{
  "spec_augment": true,
  "hidden_act": "gelu",
  "qk_norm": false,
  "inner_norm": false,
  "loss": "binary_cross_entropy",
  "nesterov": true,
  "lr_schedule": "cosine",
  "weight_decay": 0.02
}
Rows from block 4 of a small sound classifier, named by matrix and row number. Rows with one number belong to one neuron. Each number is 500 + 25 x the weight over its row's rms, rounded and kept within 0 to 999. All counts start at 0. Numbers have three digits each. After the name is the row's rms in percent of the matrix's.
Before each neuron's rows are labels from the 100 clips, of 14848, where the neuron reaches its highest value: "strongest on" is what is common among them. Only what is clearly more common there than usual is listed. The data: synthesized solo parts of chorales (CocoChorales). In brackets: how many of the 100.
# fc1: second MLP up (model.blocks.4.mlp.fc1.weight, 576x192), inputs 64-127
# fc2: second MLP down (model.blocks.4.mlp.fc2.weight, 192x576, transposed), outputs 64-127

strongest on: tuba (99); note C4 (30); note G#3 (25)
fc1.88 117:494535512464478505483488441501498512480571477483496509468516477480521504503487487490471484494512533454480490547510472531497530479470507547515476505537498524487483490520456503474540501516537457
fc2.88 124:529516492477451486461485520444492537495515511538527519514497517489461496499485478527521466532505433483493524507495473493486490480456539533486502545478510470456518483504475488506526492509514495

strongest on: trumpet (70); clarinet (25)
fc1.21 073:538473503493479501485510459500466556499491507478508474556522492445488461464454485498568477501525489527493516525465502500495510511497510522516524524531501487515497510528510471584483508481493514
fc2.21 072:496486525502512501500528485542517451496500550505482468503500480504486513455510510492527474536452480467516471537521507483466532521482496482534506513486496469508511495490512512493462502547487480

strongest on: trombone (99); note E4 (27)
fc1.466 064:486519488495486557510474529473516523501477514494514510507507480496458516490482480500492491512493527520499504525491476502527486473486502495510508485535484532465505461482465539487480515528516506
fc2.466 073:542503485499483460512501488492535463512533492526481508519511532531506472499498508498529509487477524508513524523462502514541476501473470533530492505480512468510512517495492489520486509501510508

strongest on: trumpet (98); note F#5 (31); note D#5 (25)
fc1.521 103:485495481504534474487503519549535485477446482471506479531480503531480534476494485480515488521508482512500533487454469444514470489482528553509515505502508527560479525494481545512513519512534506
fc2.521 099:547492559474554498471484522533497454467516471487480503484491507501518534503521544499496516486510500489464496512484493509493524509516510514492500469475477485489516506479542494469488523492479499

strongest on: tuba (99); note C4 (39); note B3 (35); note G#3 (30)
fc1.415 040:535507498508527499472488499535527503486501505434535523514469473511490490508495487468514499483523481471507530470490508524469473456480479524463507485518500480450450520497498541447502500526502500
fc2.415 050:541447491503494525510483466458520461539445467514507535472507506474512455479475494515497509487492550471516510535527509528548484508462507513513484531449493478542518477511511499522496480519492497

strongest on: trumpet (83)
fc1.321 105:478479505502527489493523517509484545508486417534458517497471484486505524499458470492511491498517516524508485511467533489417523516493474549523529485515500548498473463508472483528512508536516502
fc2.321 109:502518565488487506491456509517516480510536496447480535469523502484491501478496569558518505533534501521513500409501499491505444459503474485479478536514463493492529520486506522544510498503533507

strongest on: bassoon (100)
fc1.313 076:499552518508555509493496443548521515468478520547525489498466485538476475495537435520519481541506495514491480483526529510515460520522498491516517520485489497445501493510494471504513510511484455
fc2.313 082:501469510503532536493499469498469537483498484486521442533470527515505500483511482525498498522567497459516496488508474519439516495505517558474510498471506517508455484501491536518467487478496468

strongest on: tuba (95); note C#4 (34); note C4 (28)
fc1.208 081:543482432504499444505533479503489530513484492519517484482518532502497512517507489508511461494491529474451530504464542463519497481504549526512507523479561488502482493477503484490499505524490523
fc2.208 085:462492504499501472483515500458523531517520496464495496482520442533497462446492529488465525495468531514510480496475519499519514485533484507476479488505497440473487493514501502519541499510501507

strongest on: double bass (100); note B3 (40); note A#3 (38)
fc1.456 139:518487522443489482542493514506480536504521495486494524520488490464468488524458550507492495500519479507448517467467527484520478540494502505522475502575451520490496534508462476490515472466470541
fc2.456 141:479446465529457475520494496511476511498513455489505526515481534538530523503504492509515469510503510509515504524567489467449455486518482472498522537488466534512534446478525491489490475486555504

strongest on: tuba (100); note G3 (34); note A3 (34); note C4 (31)
fc1.319 070:481485517457503443498488486498460487490508525464520498554508464526496515451475505517509503498521482494488534492469482507510486489516486495441489516525541515510553462467484494475539494490520555
fc2.319 075:504474481516503511515517478467508492553496492499471487483498525483478462493524483469520512512470505459485511495498475503455549488513497519512496502503491521467486515493499526504527509497495505

strongest on: double bass (100); note B3 (42); note G3 (36)
fc1.304 091:519519515469486480504518510496502497453481465494513487475513478538487478525486506488535466507530490471479510524464559453490466482555492534484509498483488460470475501476454536503553497499522515
fc2.304 084:482502541501500463539467503470482476499523472483511496443483524487489495517458533464455479490501515478521473510562486453532516510495505490523519530454497505534520521457514498554474502495503542

strongest on: viola (100); note F#4 (52); note F4 (39); note G4 (34)
fc1.467 106:468501496501493571511500504514459474520505477482473480557510526523519458515490455491547490514505537543467515494459516499476534478471509516544457511494487499513483513515483477520517517465501503
fc2.467 126:453489513477497510457488493491516491516519479487529462502468479514495511473489495485540510525474458526499518472508522491498511500437572522513544515477488537449486485523507482486557495532537479

strongest on: horn (94); note B4 (36); note A#4 (32); note A4 (27)
fc1.346 056:474501498518504477464494502507521470498476507489533513512485451482497497479502446507547494495517482526456487463515502507512515489478524512489513512487462513472513526548530502539562524536467505
fc2.346 061:451509513508478485498510485497491470503519509499529484476513527554543473511504521554512506483489506462527489510539556508493543514463514451507500537490526515474441514463520487490523471504502498

strongest on: tuba (99); note G#3 (40); note B3 (40); note A3 (32)
fc1.246 059:505470510465501533497492461522481507451546512477494520483567489512478503480484500506538488513546505452487497506521502528458465508494491502561462496465552508479497452515493498506514508473519474
fc2.246 062:434477489527512491511457479538499549545524480490544531500536465457444495487507464499534528491499475484486518496508501532526512456494517485513523504544517506483482492477510483509524487472527541

strongest on: clarinet (100)
fc1.513 087:460509510493483537494509527527489532464530538510540522467464468489484490494503455527472493477516491516523498523492470523497494466493479507519485517534513511489536527497517440553542498504517465
fc2.513 093:476517495475506487503469494517518537521457532519457502543464484517464514498505508487500473475445477478497493517487472493527519491525520475460514525500525499483478522510444543537501466557456486

strongest on: trumpet (99); note D#5 (37); note F#5 (33); note F5 (30)
fc1.565 098:492517538484509497518501517534511491504503479524495530508487479509495531514494498498509501489535453499507424437508504472431520496517468545531509474539481478495503489552482512508509543484497493
fc2.565 115:515489542507523480459535539489508462450483505484503491452490563517454478532539513507533468507493503485509541523446503487492439524476541526507509503509461500532565554431498501523514461475497513

strongest on: clarinet (100)
fc1.277 089:476472498495476526542500454523484495502520496523503486485476499519489544523511468495494513489480485501537526517496531465483497521521472536471459485485451521491484521472511497503525541443460517
fc2.277 090:473492507488484472473546510475534498508474468464501470499530475500514482478485518502507513521497510544523506502503508539493458497524573453480504485542489499503510517560515500499539531484533489

strongest on: double bass (100); note C4 (44); note A#3 (40)
fc1.124 105:473541486468502528502508538508481518484528511523469512556487466495481497489466475504507514450504512454473479493518475465508482526514498512531493480534469520480459551569469505551472476500507484
fc2.124 114:535501474505522522499524481498482496511515479492482479483531467496546483520508523468469468519508451528481500489469511484491504498523496475508503521523484450458516506510535491501510512509524451

strongest on: trumpet (99); note F#5 (28); note G#5 (25)
fc1.213 097:462488479481495500518527531533496503508514478505500496490502495494507500464474485530557507521575524458506490469489493456478544465477491539505525517484529499514512489509467485536503539470453518
fc2.213 104:443516533495492507484534518522504468506553501511479492468471499542509499532512501525536508507521488510481494465496466517472504472505510492522502497537464525510512499492492490541484481481486486

strongest on: flute (100); note D5 (38); note E5 (27); note G5 (25)
fc1.211 054:510507503494521523470524539507506519470473467511514516499517525502506521477480519511528445467525535521484443518489499419490473498467521524485511496464482486432473510531460550513468490493511501
fc2.211 058:503522513468464524483491472500510446503471577524528509505479532482538484500487493508488507517491501477495528471538486493488496454513514488463528487549471499514481504530530470491498499490504490

strongest on: clarinet (100)
fc1.162 096:519487509522507472509483473476471533447485472532487513488449491501499511508486510525529468499517535468500537482478546489481496500528548527509499485466499515478493537530462497553505490457520486
fc2.162 088:475514494496488470503454506503529505497512477471536504474456520523516486538551528484475507469472482507498490478503451482540495512478525432485496500494487480511517494508502505476513474493573553

strongest on: clarinet (99)
fc1.44 071:496515490489519497480484492499510479466449479510505545460510491489536506472520515464529540446549460482462553471516527483507481524479547524491517495565447496513503491470491531525535474464475510
fc2.44 080:513504510540497473525506547483505500494531526461542479499485508461496490477474464517531434478460507484506501500497494515487484468516503486510507480484493498475509517451464490466516490455555542

strongest on: horn (100); note A#4 (43); note B4 (28); note C5 (25)
fc1.64 100:496498489507555522534476483494509510476512491510500474539507456538519499475474478511512488528527501512509487496496521503464571468503496543492442521506506466529498511498461461529502493456528480
fc2.64 110:481530506512523546520479508500505464532494520492479503548525546468531513479447476521507518529484492513516502484499468536546487482491517495534462509534456480492532511541500489510540501544512518

strongest on: horn (100); note A#4 (39); note G#4 (29); note F#4 (28)
fc1.540 079:551499484501516490501543487519517505501500483468494520515538505499478491504461500520482480516513490510499550527461553526554500498471505515464479475498531483533501490517516465509510479527524525
fc2.540 075:439478483449499534469493455490486522510486529479525464487499505448498482466478464506496528544522511420500500495516496506502482508469488483509540495515520495526504485523512513504544531490510510

strongest on: viola (55); note F#4 (32); saxophone (31); note D#4 (30)
fc1.461 112:528525518535494542526516488482512494511496514504502494495537519470520453496523482448518484519563494470536454508481535497495486503503475556487515498476483464486490573489503502511526512515478503
fc2.461 123:554528514491515529548457492536462496536530515528458507490501519504464506481540505481478523437462509515491512503480499498488502511424500439503531489496525562500540472529492511470503488501450515

strongest on: clarinet (100); note D4 (35); note F4 (26)
fc1.336 093:479476491486496489497492493473495479559473492530500497500492540515505528488524491479476493490493500467476478484509492511488483439511500491497541490489513499494506480534495501524532518424515483
fc2.336 095:484493470542519493515504490465516502495525510478482488478534475522505491457562491532527501516523527484499461485543473547523496509449508496493486480511480487515529487511512438504493452520500547

strongest on: bassoon (100); note A3 (31)
fc1.251 117:539512474478514530487497514564491460463475481513518470493485537482497518511523492536489504468485521503480516463485493502465549558475521510503487489513521496466484482527510463465521523500490488
fc2.251 113:530488512501481488447503443549516477482497531532518465512490484488533487485534457462494489479527493538517486500533507490503513501471534472526461554487520490498512448502533465531498502556472477

strongest on: trombone (100); note D#4 (40); note F4 (32); note D4 (30)
fc1.258 087:477543530422481517491484508497528519528494522520498529512498483550462471510531534485514507470484511533495510524512454508447520489498462564517486494521500445491464510509479523489511540548501461
fc2.258 091:531488479482470504494520539459566518444496491522480498526491488546455474541468495536526462495505494489502510460503538502548527538482504502496503455524486504451536544509506525517517487472527513

strongest on: horn (99); note A#4 (33)
fc1.306 083:513487501453490519537506506515493553501523467499541542429508503515473479471454480495518470501541483482461504483469515490478516460475559535506475486531474465510532511537514489530527511520522487
fc2.306 083:511458477525514507539501468494492501514516509473513517463523512506493483481481488532453473459513514486456491521481522551524492510505481479487506545546501455524510486488506448489526519484547554

strongest on: flute (100); note C#5 (39); note D5 (31); note B4 (27)
fc1.106 068:494494495467474485493496502503523505500485519532480500484534500520479502488521505518534487532503505484531539492537477450495460538495516540509490504521525487497517493477514501523529523501466516
fc2.106 069:458507500503510467555470538499499494471522513459503504474496493525514506530501483488535501486495507506476471485557467500532514517481486440529512527520480465483449510508510518477474493488482490

strongest on: horn (100); note A#4 (36)
fc1.161 087:513453496532486472488505484496511511462489463501533529560501507533463537485494513505529486505518476520473537510524548496502469519490520496502481475505480507485546490524517493510533535487538510
fc2.161 097:497470515488487531470492524478487513449528516507521510504496482502496518483468442489498466529539506477478533481487482543512538507505530497532498519512559471534495505497531482484526558510504466

strongest on: clarinet (100)
fc1.465 124:465506488499521450455462497471486525524479473507504507461505525514495505508513515477505510468520472524485486471495499488499485458465505502460459493497492491470497516522473460505525487450496504
fc2.465 109:512461485515477532487534500507525532520497507523449449493457490489480508532464469507466530506474480533476513506523519526513541554525496469473470534425509521532479501489518525503534501509525483

strongest on: trumpet (100); note D#5 (36); note E5 (29); note F5 (29)
fc1.289 146:495519485484484500520530484499472523507484466510509470485483508514486526492495487478507543484498471562544489447451503495447536463465539524465473487498479507489498490488513522540496534484535500
fc2.289 125:504519529504481502474510509512554500484485481501476445486497545503483486512499501458509495522506506489496511522453480511524502505516503545508496501464517508463488514516516500491476502488491507

strongest on: viola (100); note D#4 (31)
fc1.547 072:513510515514536529554511517500462531533498481508495474499550547493437510504466484487507498472521509533510536506493546506511464520510522499512466476526487479503447515457497476497458499510496467
fc2.547 080:467471541506468496493494475484487461559507521488473510467534531504561517531517469456496526521505509482518480524516498490456479534476525489452517512518487500522528524533486547495513515563463539

strongest on: horn (100); note A#4 (35)
fc1.442 125:505467499524488474483487515517521509425476480551533532538545495480483530522488484560518514500499504531480508564468507506464517509481485504464486496529502480497495481488451497443518511482487516
fc2.442 128:499537522510546527506464483449488521504509526474479540537525468465497508546502527504488515506531535476499451489494526507515449434514499467472510497485522466481514531501455496479481509482499510

strongest on: clarinet (99); note F4 (32)
fc1.276 065:513505504471529499496495530525495506495450547495499534482513508479490531523462526484594562483521525451479527531502534514436470523454452506505505449531522515513489498524528499516513539503500481
fc2.276 069:468521475549508499481501511522524507516530513512475462492535472476538492462520527590521479531489529477456506541525505534529497532466501533507471474524453449496513481494505531550476504505554534

strongest on: trumpet (99); note F#5 (45); note G5 (31); note F5 (30)
fc1.432 053:517479495478457517467514493477488480469460503468465519520500544477500517518481510470518514489536511517525528500547459464481515520460515509500535466534516479511481494510475495503557497558484511
fc2.432 058:500532533512538497491476479520488500520565534546515461519444474478490513484465525560504488553506493491469524492527520529498509509504494501516547476496514493502535487507483515472517419460503506