From a checkpoint of a small sound classifier.
Model: norm layernorm, moe soft.
Training: 8200 steps, held-out accuracy 100%.
Rows from expert 10 of block 3, named by matrix and row number. Rows with one number belong to one neuron. Each number is 500 + 25 x the weight over the matrix's rms, rounded and kept within 0 to 999. All counts start at 0. Numbers have three digits each.
# up: expert up (model.blocks.3.mlp.up, 16x192x192), inputs 0-95
# down: expert down (model.blocks.3.mlp.down, 16x192x192, transposed), outputs 0-95
up.13:491494501502449542483500488513470562482493511532515530504600476480482534481535475434514553488503482498489475480515484467509490514518480490493517490484508513491549501546501522473495498504534505509497552488519521506505495445504488518503504471502471484548517495472500501534505494491497492537
down.13:506533467513538463545480507502502440489529510460464490492486496496438452520485515551448424494486496510507470477493517503481537481475516489513504499518488508506501502492478508486544485498501460446476479488517480515473522507499508528509527520503511528460487538515497488507472487483478507532
up.14:527477493516502509529511518491506514486513510529497514501512499495511496481465507513488502489493496493498532506498521504504492503503488502519512503491464493513513509514517501508485463472488516494490526500504485537478492489492494498492503536509510496477476504483477493500496473501484476529
down.14:483519500478508519482488481510478505494499521470492507498478488501509501498522516506493503503516490513487498502512477483479502519483490515498495484528511496502472482508511498509492510516529494513512480501504503517520502494514510513503496480471461508513517490513492524494502527523520507500
up.15:483468545498506507503483500489513492513506497491506488511508513508511518494507514479524539508522508512497497529489498474507517507506527514507505501492496490510483459483508487507506515495492502488499487471486485472495497505475499527506492497494484494504513506532501505500503483512510535483
down.15:504518484505502475489496470510460514505500508508506506499496496486475501508501537508494499491497487487501482476498476546498492500493481462492494502508501520474516513494510519517508472508528511495494515509515499501516482493529488457517515518497507488510486500477479488502510496487474493524
up.16:494485489497480480506552501505488451486453520565534479485506497518511492475503429479483538464528497510437553495524433503515504476559453490523537483522539453501528491527539540480458499530522463508478435496481496499439504573523448473504465515547469517498479524529483497500494507504496502505
down.16:561484541514483500534446422496535533476514457463524496536535475551464518486478501518511458492445553502519491518482524542492469504471479561477496539490440504479511575501506458520523536467477477484493568516525503514491476476501524470526513469502520522503531481459517485507495496511473513471
up.17:474512487486514515507487533479516494524483485505506501494513507483499495498500506502512485492491500507486505491495486492504513501537493485482516499515480492493517480498511510529500523489493505503485506502500483495494515508498515502494508493482512513516472495506492477481486493502470527512
down.17:511486494537472507482514484515478500480491484486481505508496489504502497493504483520486502488515514495492508535536509520520496491490521487520461505510483494486498521501491489472484488508504513501523506501484499511500518523521495501523495529535488470470530486493535497534498485502511490485
up.18:499486560501587418501536477519479473495472549433445518544458428501547457423496570401552564536524497507526509547441534521492479505491445482471484478496476467498443489483526511473505528444495459475481521463477424506456549449489480445507498476476474470522445557457559528537519529565530557552
down.18:511549466525447487416483468496452506525476441526516541463554575530474526503508431552486460480537478518497495433526463544474520491498537544521432482460504521536530527478499530486461447540454512560541481523527552521518470486452528555501526526515544511468500505586397477476515457519440479487
up.19:532508533519520550482509582486566500484442492474507479565517524516513523547513531450480520493461533512554512526477505483518520473554438384543479534497590498478452521550515447515511507479482491495485484478459462464481511569518499501503480502504541486502511488516498433509557484468508444502
down.19:526498464472520452486534483520488502555547488504484526469497495454500535509483491491497501496457502466544443492430470511447507521452472520486486508492482525448501485459469563485481453551492505475541493492513503482519446501467463491527515495520526508432467517476489511451506487549526507509
up.20:497493498516491501502495500494496497493488499499493479497498517495495508494492488519498512502499482494517525488496510504498509487500499508494499491506507499507499501499508516489500493479509505493485512501499501493489490496490490490511496508492498511510486504486514497491512498508478503503
down.20:511491498503505511509502513512497501504501504481499508506499502513503503507510531479490521495506505510486490502487495495491477500502485498502485497498467505501500496493489502514500514511490497499505488497520522513498498486513517491493493501504487500486501510496496484507503491491528509501
up.21:504504523490492504487511529472524534493525510485521477515487489516494541492507485497489497505491507537555493524487476488496460490501520520498501524507515493502476482495515470511497481521499525500512487495439529499482480498538530496524499503528550483500528495505476497527514546471473514530
down.21:495494509512515489492513465485477471502506475521443483480501501473500482535514514487492483511492478492471540491465512497504526488508485474484492494461510512499528496475507516488516536475499512525541512481532468464493477524515495511469490503507475538469476490521519496474527483504495493471
up.22:448513497462521450501513470462563479442483481535534466454531466461543494522487537480515489517531548524481524554494506477510554503475513543502513461520519434478504445539517470507547528487520489512541502502473507532478497534524529501581483460497505523506464417520507487525486497492466504460
down.22:556468517491533532432490521514503476514528492461492532503517455490486494538480522536521461442442467411543388509463492561535458500503478549520543538516494536527539504545483500483467501481524517511458475428471497467565533484539487498506516500484476487485492519420503547495444450477485478554
up.23:484500475517497478511512513515479511462508506505470483481518492505483508514483462502480499497495497497489520521482512501513493473489486515486514501480474477487500527507558519497505531509479478501479487538530525494472490512486506489519510500531521512505493493483520511493494521526507495481
down.23:487514518472502509508506489514522469513502497492490483529486515532507491494490492492511489537497508503496556519509483511511474472531498522486504522494514499511505497516512458495488492490496493473505474507490491520541540500507539491487488524500499496533525509514495491520488453479490497513
up.24:510520505494480512515517489507494507487489497502510500486510488480497500499512488489507489504495487506513523519499510469497502506498516502495500502475497496508507463474500517482504495499521516493516496483483502491507501502508487503505499508501484497502486499484510490494501502509492496500
down.24:498480486525464492479465503509503499522503495445500507499490529497528498487468486512483504472521511492489493484532517530493504503500491481499495504520496504512477507499496491525498496484479505490522522508495514487516496485505519506476540485489491499502511506512484489501498466507517517480
up.25:466518497511504482501486501509519460498483485500496510514484489474526480460513519478490515534526481493499508497479481460506482519498471519465522466505483508500506481511539514514527535487500507494496496493529493507466486488475526498499498511514493508492463466506508478508525478519491478495
down.25:517499468488489506453514504476498530486501503475478505504511510504491486478496507501488446473494487483509496506531536537552494522524553447539475484480535511462485548492482482506503462481521492459520501517486451499519523432521489513512512503504466482511530472505481526513489490478499506516
up.26:491505501514511519494506496486508496500491506520497506513511506507492490501491500496492496503504511511501503480487510499503507499510497515494505500507499508498511491496506485504502498492488504497489492483508516503505503486503512504512516503495499506508499510507494494506502501498505505501
down.26:506499503506479490505506509507493496505509501505509499469481485489522493510521535515531506499489492499488504495514509509498475503499505487518496486532502505486486507510506512496488518512508489517495507506489491500490486498504496485505474506504503503505499486498490495488500499500490492489
up.27:463470529482460591477495487527521558575468495419416523452569523503588479558527556497548503496500486451496522493571462483435531479408479460503591540457491500508497489455525467507517471499502538499481511485528507511534506508390484502496485480493477485531439497422477467514555458468489520453
down.27:533547550459507500546498536419494540502569542545485543535451502476473464460458496531448526458491476546553472492523528468490432517477494559481453526524487500515527463488434556450510434515500550476546521517466496492515488496506477527497496498477476488463472509471536545498480485531486505485
up.28:535490496489478553512500468563482504497512511512505532438500558503458491497549470585476518494545463478456464456617499507466503519472555469492470498534535466495497534504470394472470515514460461483434558507523549543526574519443456446506474485509518475517513546494502453520531524467480491522
down.28:501521497425518493508518551492546523440503531521533510506472459491385498497475530502473527535488425480502513515435510529561493474528509502526440441497518520520504554538551553512494509537503518510412517549491489510510546488530541474493429539480464460493502486487514523519428535564512505519
up.29:497499496491500497508497505487506490511506491502495515500503500510493503501496492509493496486499487510508500497487504493508509510513510498494492495496496498482493490500502526505495505493506504490503496483499497505506500499512476477506514492516507508502482502510508484498500476501490495510
down.29:496508487509490496490506499516492501486492518490514485478507501493504495506502520489508495523505509468503484512535512495486492492477484502514503494513506489511512502519497489475480494494498483502478487506509515489495507488503503515501489514497474501492496511483501511491496505490500507496
up.30:473533507482542515482493523480502490474489474538469501543503558467515485422457538448573545473551475476572508480432508505544523534499469508479468420499461476478504548517483506430468430456512552478480577535525470446483466504489559465469447478582495476480499529525447436492529520590521531558
down.30:530521470497536462519523535501548512509387521497538524439521484561456516540516449517505409487507535482488489438513491565466471461566501450533519482484538513482533478463505473492503518495489480512473500462475518528512543502498485420430538513450504463530552480475555548491530510513479485541
up.31:499495493512516492523520503522537447497457473539525513525477520486521501510494487502475502531519505498494528496500525511488522503480468518475497484448474514499509507502512513486472504518503492529514501507462498497500461523508460506453500497528457496502505484488516486512501537500533482484
down.31:466461506511459494472465455490446512472472478463527503475526526485500468495530515441526497522490546512464492495514518477500506527508502532481521510510478489530520468511531478505529499452508473485489506518536497507502508510514543521527525495520534512490503516507507493507453486517474543490
up.32:494470488483492525485510496499507500481547463518500525509516489490487503490494477514477524507522514520479504513490486473503503491490501513490507485526474504499484525523506493495509487491508507516498505511504510528507510514498504508504507504498513490541506480504510469509517481486502503467
down.32:526534493525491489514492501516516513499477520522501458479504530481467510496517513535503497517506488494503499486539518522499509498472488513523478505485499463499497497512485505500493502512517477501490509511514494482496503507501495509501476501477486502476516498521481534521488495485516478502
up.33:476481470478513501538508517526553501514494489485511489513481456494507494486560496523517521514492479505525484546461490496489481520498525487492543485514516456506472471528499465487499481510498450473514488508528500523510490492525503513478514472476497536491484504528485516497509555516468484494
down.33:489515480524488481480498489480465514472497493508474541499473532484472479507473503495495474519498546523467516505515548468495523504497522541488502511464476530495506528495507499541497478518514525529493502492487545461503498467469509523494517551517498539504522496508485485496544435501527469526
up.34:496475508501515525511475488500507509494496503501502511499479499492498508510476480488487489510493528508494495517511482499515497516505481504495491504503513486513502499501522509501488504501522495491476507500505495491499507492483509480494498503504513516502501490513515497498503471517496501527
down.34:504499486506482509492491490524491490504491497498484495513489506518480508514520518501517510494495496506507499498487522525485507521472513497498482508509486507490475514495483487512504502522478500486511482520512525493504495503505505477499496497453496500496514497481485494506496503494494477484
up.35:488496527464475556471516498495437488443559454514489522492526494507462481500500518508398547510523548598498483492507494503529532547532518502482542518499516502485515546540552515506506503550506485507456501490506511508486502492481515478511496531509516492504453451496482481517479470502437478451
down.35:537454443500450480481502505530571538487504481534551483472486518530448529563492506485548496486539415445543507459523505534481548453440479492501459461506492511502497496528467507433496484500524456451522465517493485500520513507520517525478512538464512497497548521527525479546517486524561455493
up.36:466501500499499513520498511504485494513469499525499499535449506474491501473485491504455507503479487495497504512483500489521511505491495520516484501520494490504473474510521501500527482484488496502509496475516473557488496510498506525510498497505493483497528509503524502508514503500526478507
down.36:513517466509506501464493503490491470485518498490504488481531492500491527494496528472516494509500490485474508479523522501515468525514539490481523517489498505509528532521499513474480532518490526496484539516467527477493458468481501484497503516526493499526508484509486504491498504500481514488
up.37:503476477504527503493492514489503478493490518515501497486516495484528502498481511510487495470488496474486523499480489493507504490513539489483515498491497490467515505501514538510521532475512470471499470501552504514488491504518481490500518516499518491516467496500498479506477477480480516512
down.37:492525498518469497504493500496503514503527519497481481506485484516444530498513511497500529499511510491512480499533513513482474507480475507543477475516505501488487489529480487510499485505485501517511489523500528467520527485485510476515479508459486484497516508497520494495525483495496514482
up.38:504491558526472540486457491552505512482525500449517569511464501450546476436524551471494542547504474479508514469534528479499480454479504473476523472492511502470530475560516467480561494479441464510471526471484462511511496465429507462487529490497530480541437516486499459530559505499494500469
down.38:545479449479493482516513488517484533508529428507438500467503539541504491544504510513511504483482503535510463482506552520515481523516533449489479468498499502491477534446488510487498502505560517509550493545485521493517500466552464512530526541474453528537521487513479520494452439498450509478
up.39:495508517530507477530537468495458532495513461499510532510444520480488476511501457499425543510492522490495497520505552495489525493534495458486495539532506512484514499494527519482487466543506458498475512461529491478482521442501495558491441487535513493485520529465494529509475487524506576486
down.39:507435446509472468533451500535532526540474458519527476510544537533518568509466461459546524462503480527531480501444460556513513502436540532478466501492531508521507502496515486476554519462469475462541511509504508537479504481474513499478492497477546511526543472502497469501532509505547459545
up.40:458528471418502555520457505409521451390535510546495482535561440555492468501560470456504518571512591546549571538475488477469502530526448489486485484455482416447497519451511559511499511500511430589552486495528479421495526530505489500479510516589450522506472479539580486453452555554498513548
down.40:518452555543435471479472498555446488518473446515496536474470511455386527494535503485575433445449519480443509515523448543516500524482513484456403426528499480553525489553484492522524508422558478475561489557527505543528522463516492527561557518490539449419554538492518479534481444497449474406
up.41:524489500529496503515489503504535505523483506475497494497515513533518504482501499490513481512501523523508524501501453504491503493551501481500518526494493483517481501511518515474481506474479486473511494511515507487511506501504477512507488534482488525505484509479508470494496524507495524492
down.41:475513510480491487499513494519483489474517492518502477517501467484492517496516480505490512524490488518512512516509529495505484498437461516516476508531489536503487514514502515490501474528505501504495511499468471492485509515487510499528526498500491470488532509481510514504519505496473489500
up.42:496539453514529517573517448523478455530475434467619454560481534496528568533464467481544485518492496501446573553439463513530491451519439519498534471490472478465481546501555523450482555492540466507454497514495490481485471502551456485532472564599505495514553524503502509517533574491573522482
down.42:524534457524492454509510401561482485458438446517556461451552453552579497467463402390510488573555476431505572614470492510493563463580526558489470544467478443539571545479562465514521503481456517498479526588584477472466435467464539455496494513558556559568473530511495473510544550537495516527
up.43:497488489513495510499513518489496496499502495507501493495503501503493501494499499506492503506510498500503509492501508506503500498507502506499505499499496503495489500493510494501506503490503501501480508490505502507496503494494493485502496498493492500506489500501507488502508498498503504495
down.43:506513506478479508513509496500498501486496487507496512506490515477501501514497513484517512506481491504491480484500492488517501506516505490505489480504492479515508509489494515500500493497507494501504499497503502508500500512509508520504502507496503500489502499503490496500506478487511505505
up.44:503515503482495541489494421528474465516517441478519520511530454517539481510516509455524524474508510511527498502512468541466532499479477554500536461510505514483551522503503446465506510503458514580488584443546493526546573504497463474498475504520505466521501514514463506508516473474458454493
down.44:498494498515523434511521558506535525519520501515468536463467476496417481543481417544460474498447494484519487482513525480569460481535533486497487494492510528527529485508486557491506459516509535486516480539491481506519502500460482515483556533455437500498500514482534508493463479493445467541
up.45:510482519525545511481552565495469486452500460506492486515528478463512494492492533564461560486500464524498519523505511556501493474546513466474552492487506482468540518494481510502504517479496494515483501491463471541518538493462546482478518495463503520527501520510500452489513465489489508469
down.45:510514492481484496529472448554555512525509518484493522454488505488484523503477480493500472537487501505475438509516509489512515517490496514543482486499492482514490476513461448462512497534484490495516515490538472492520473491545501555546473535499487481485518494473481527508504552472501490501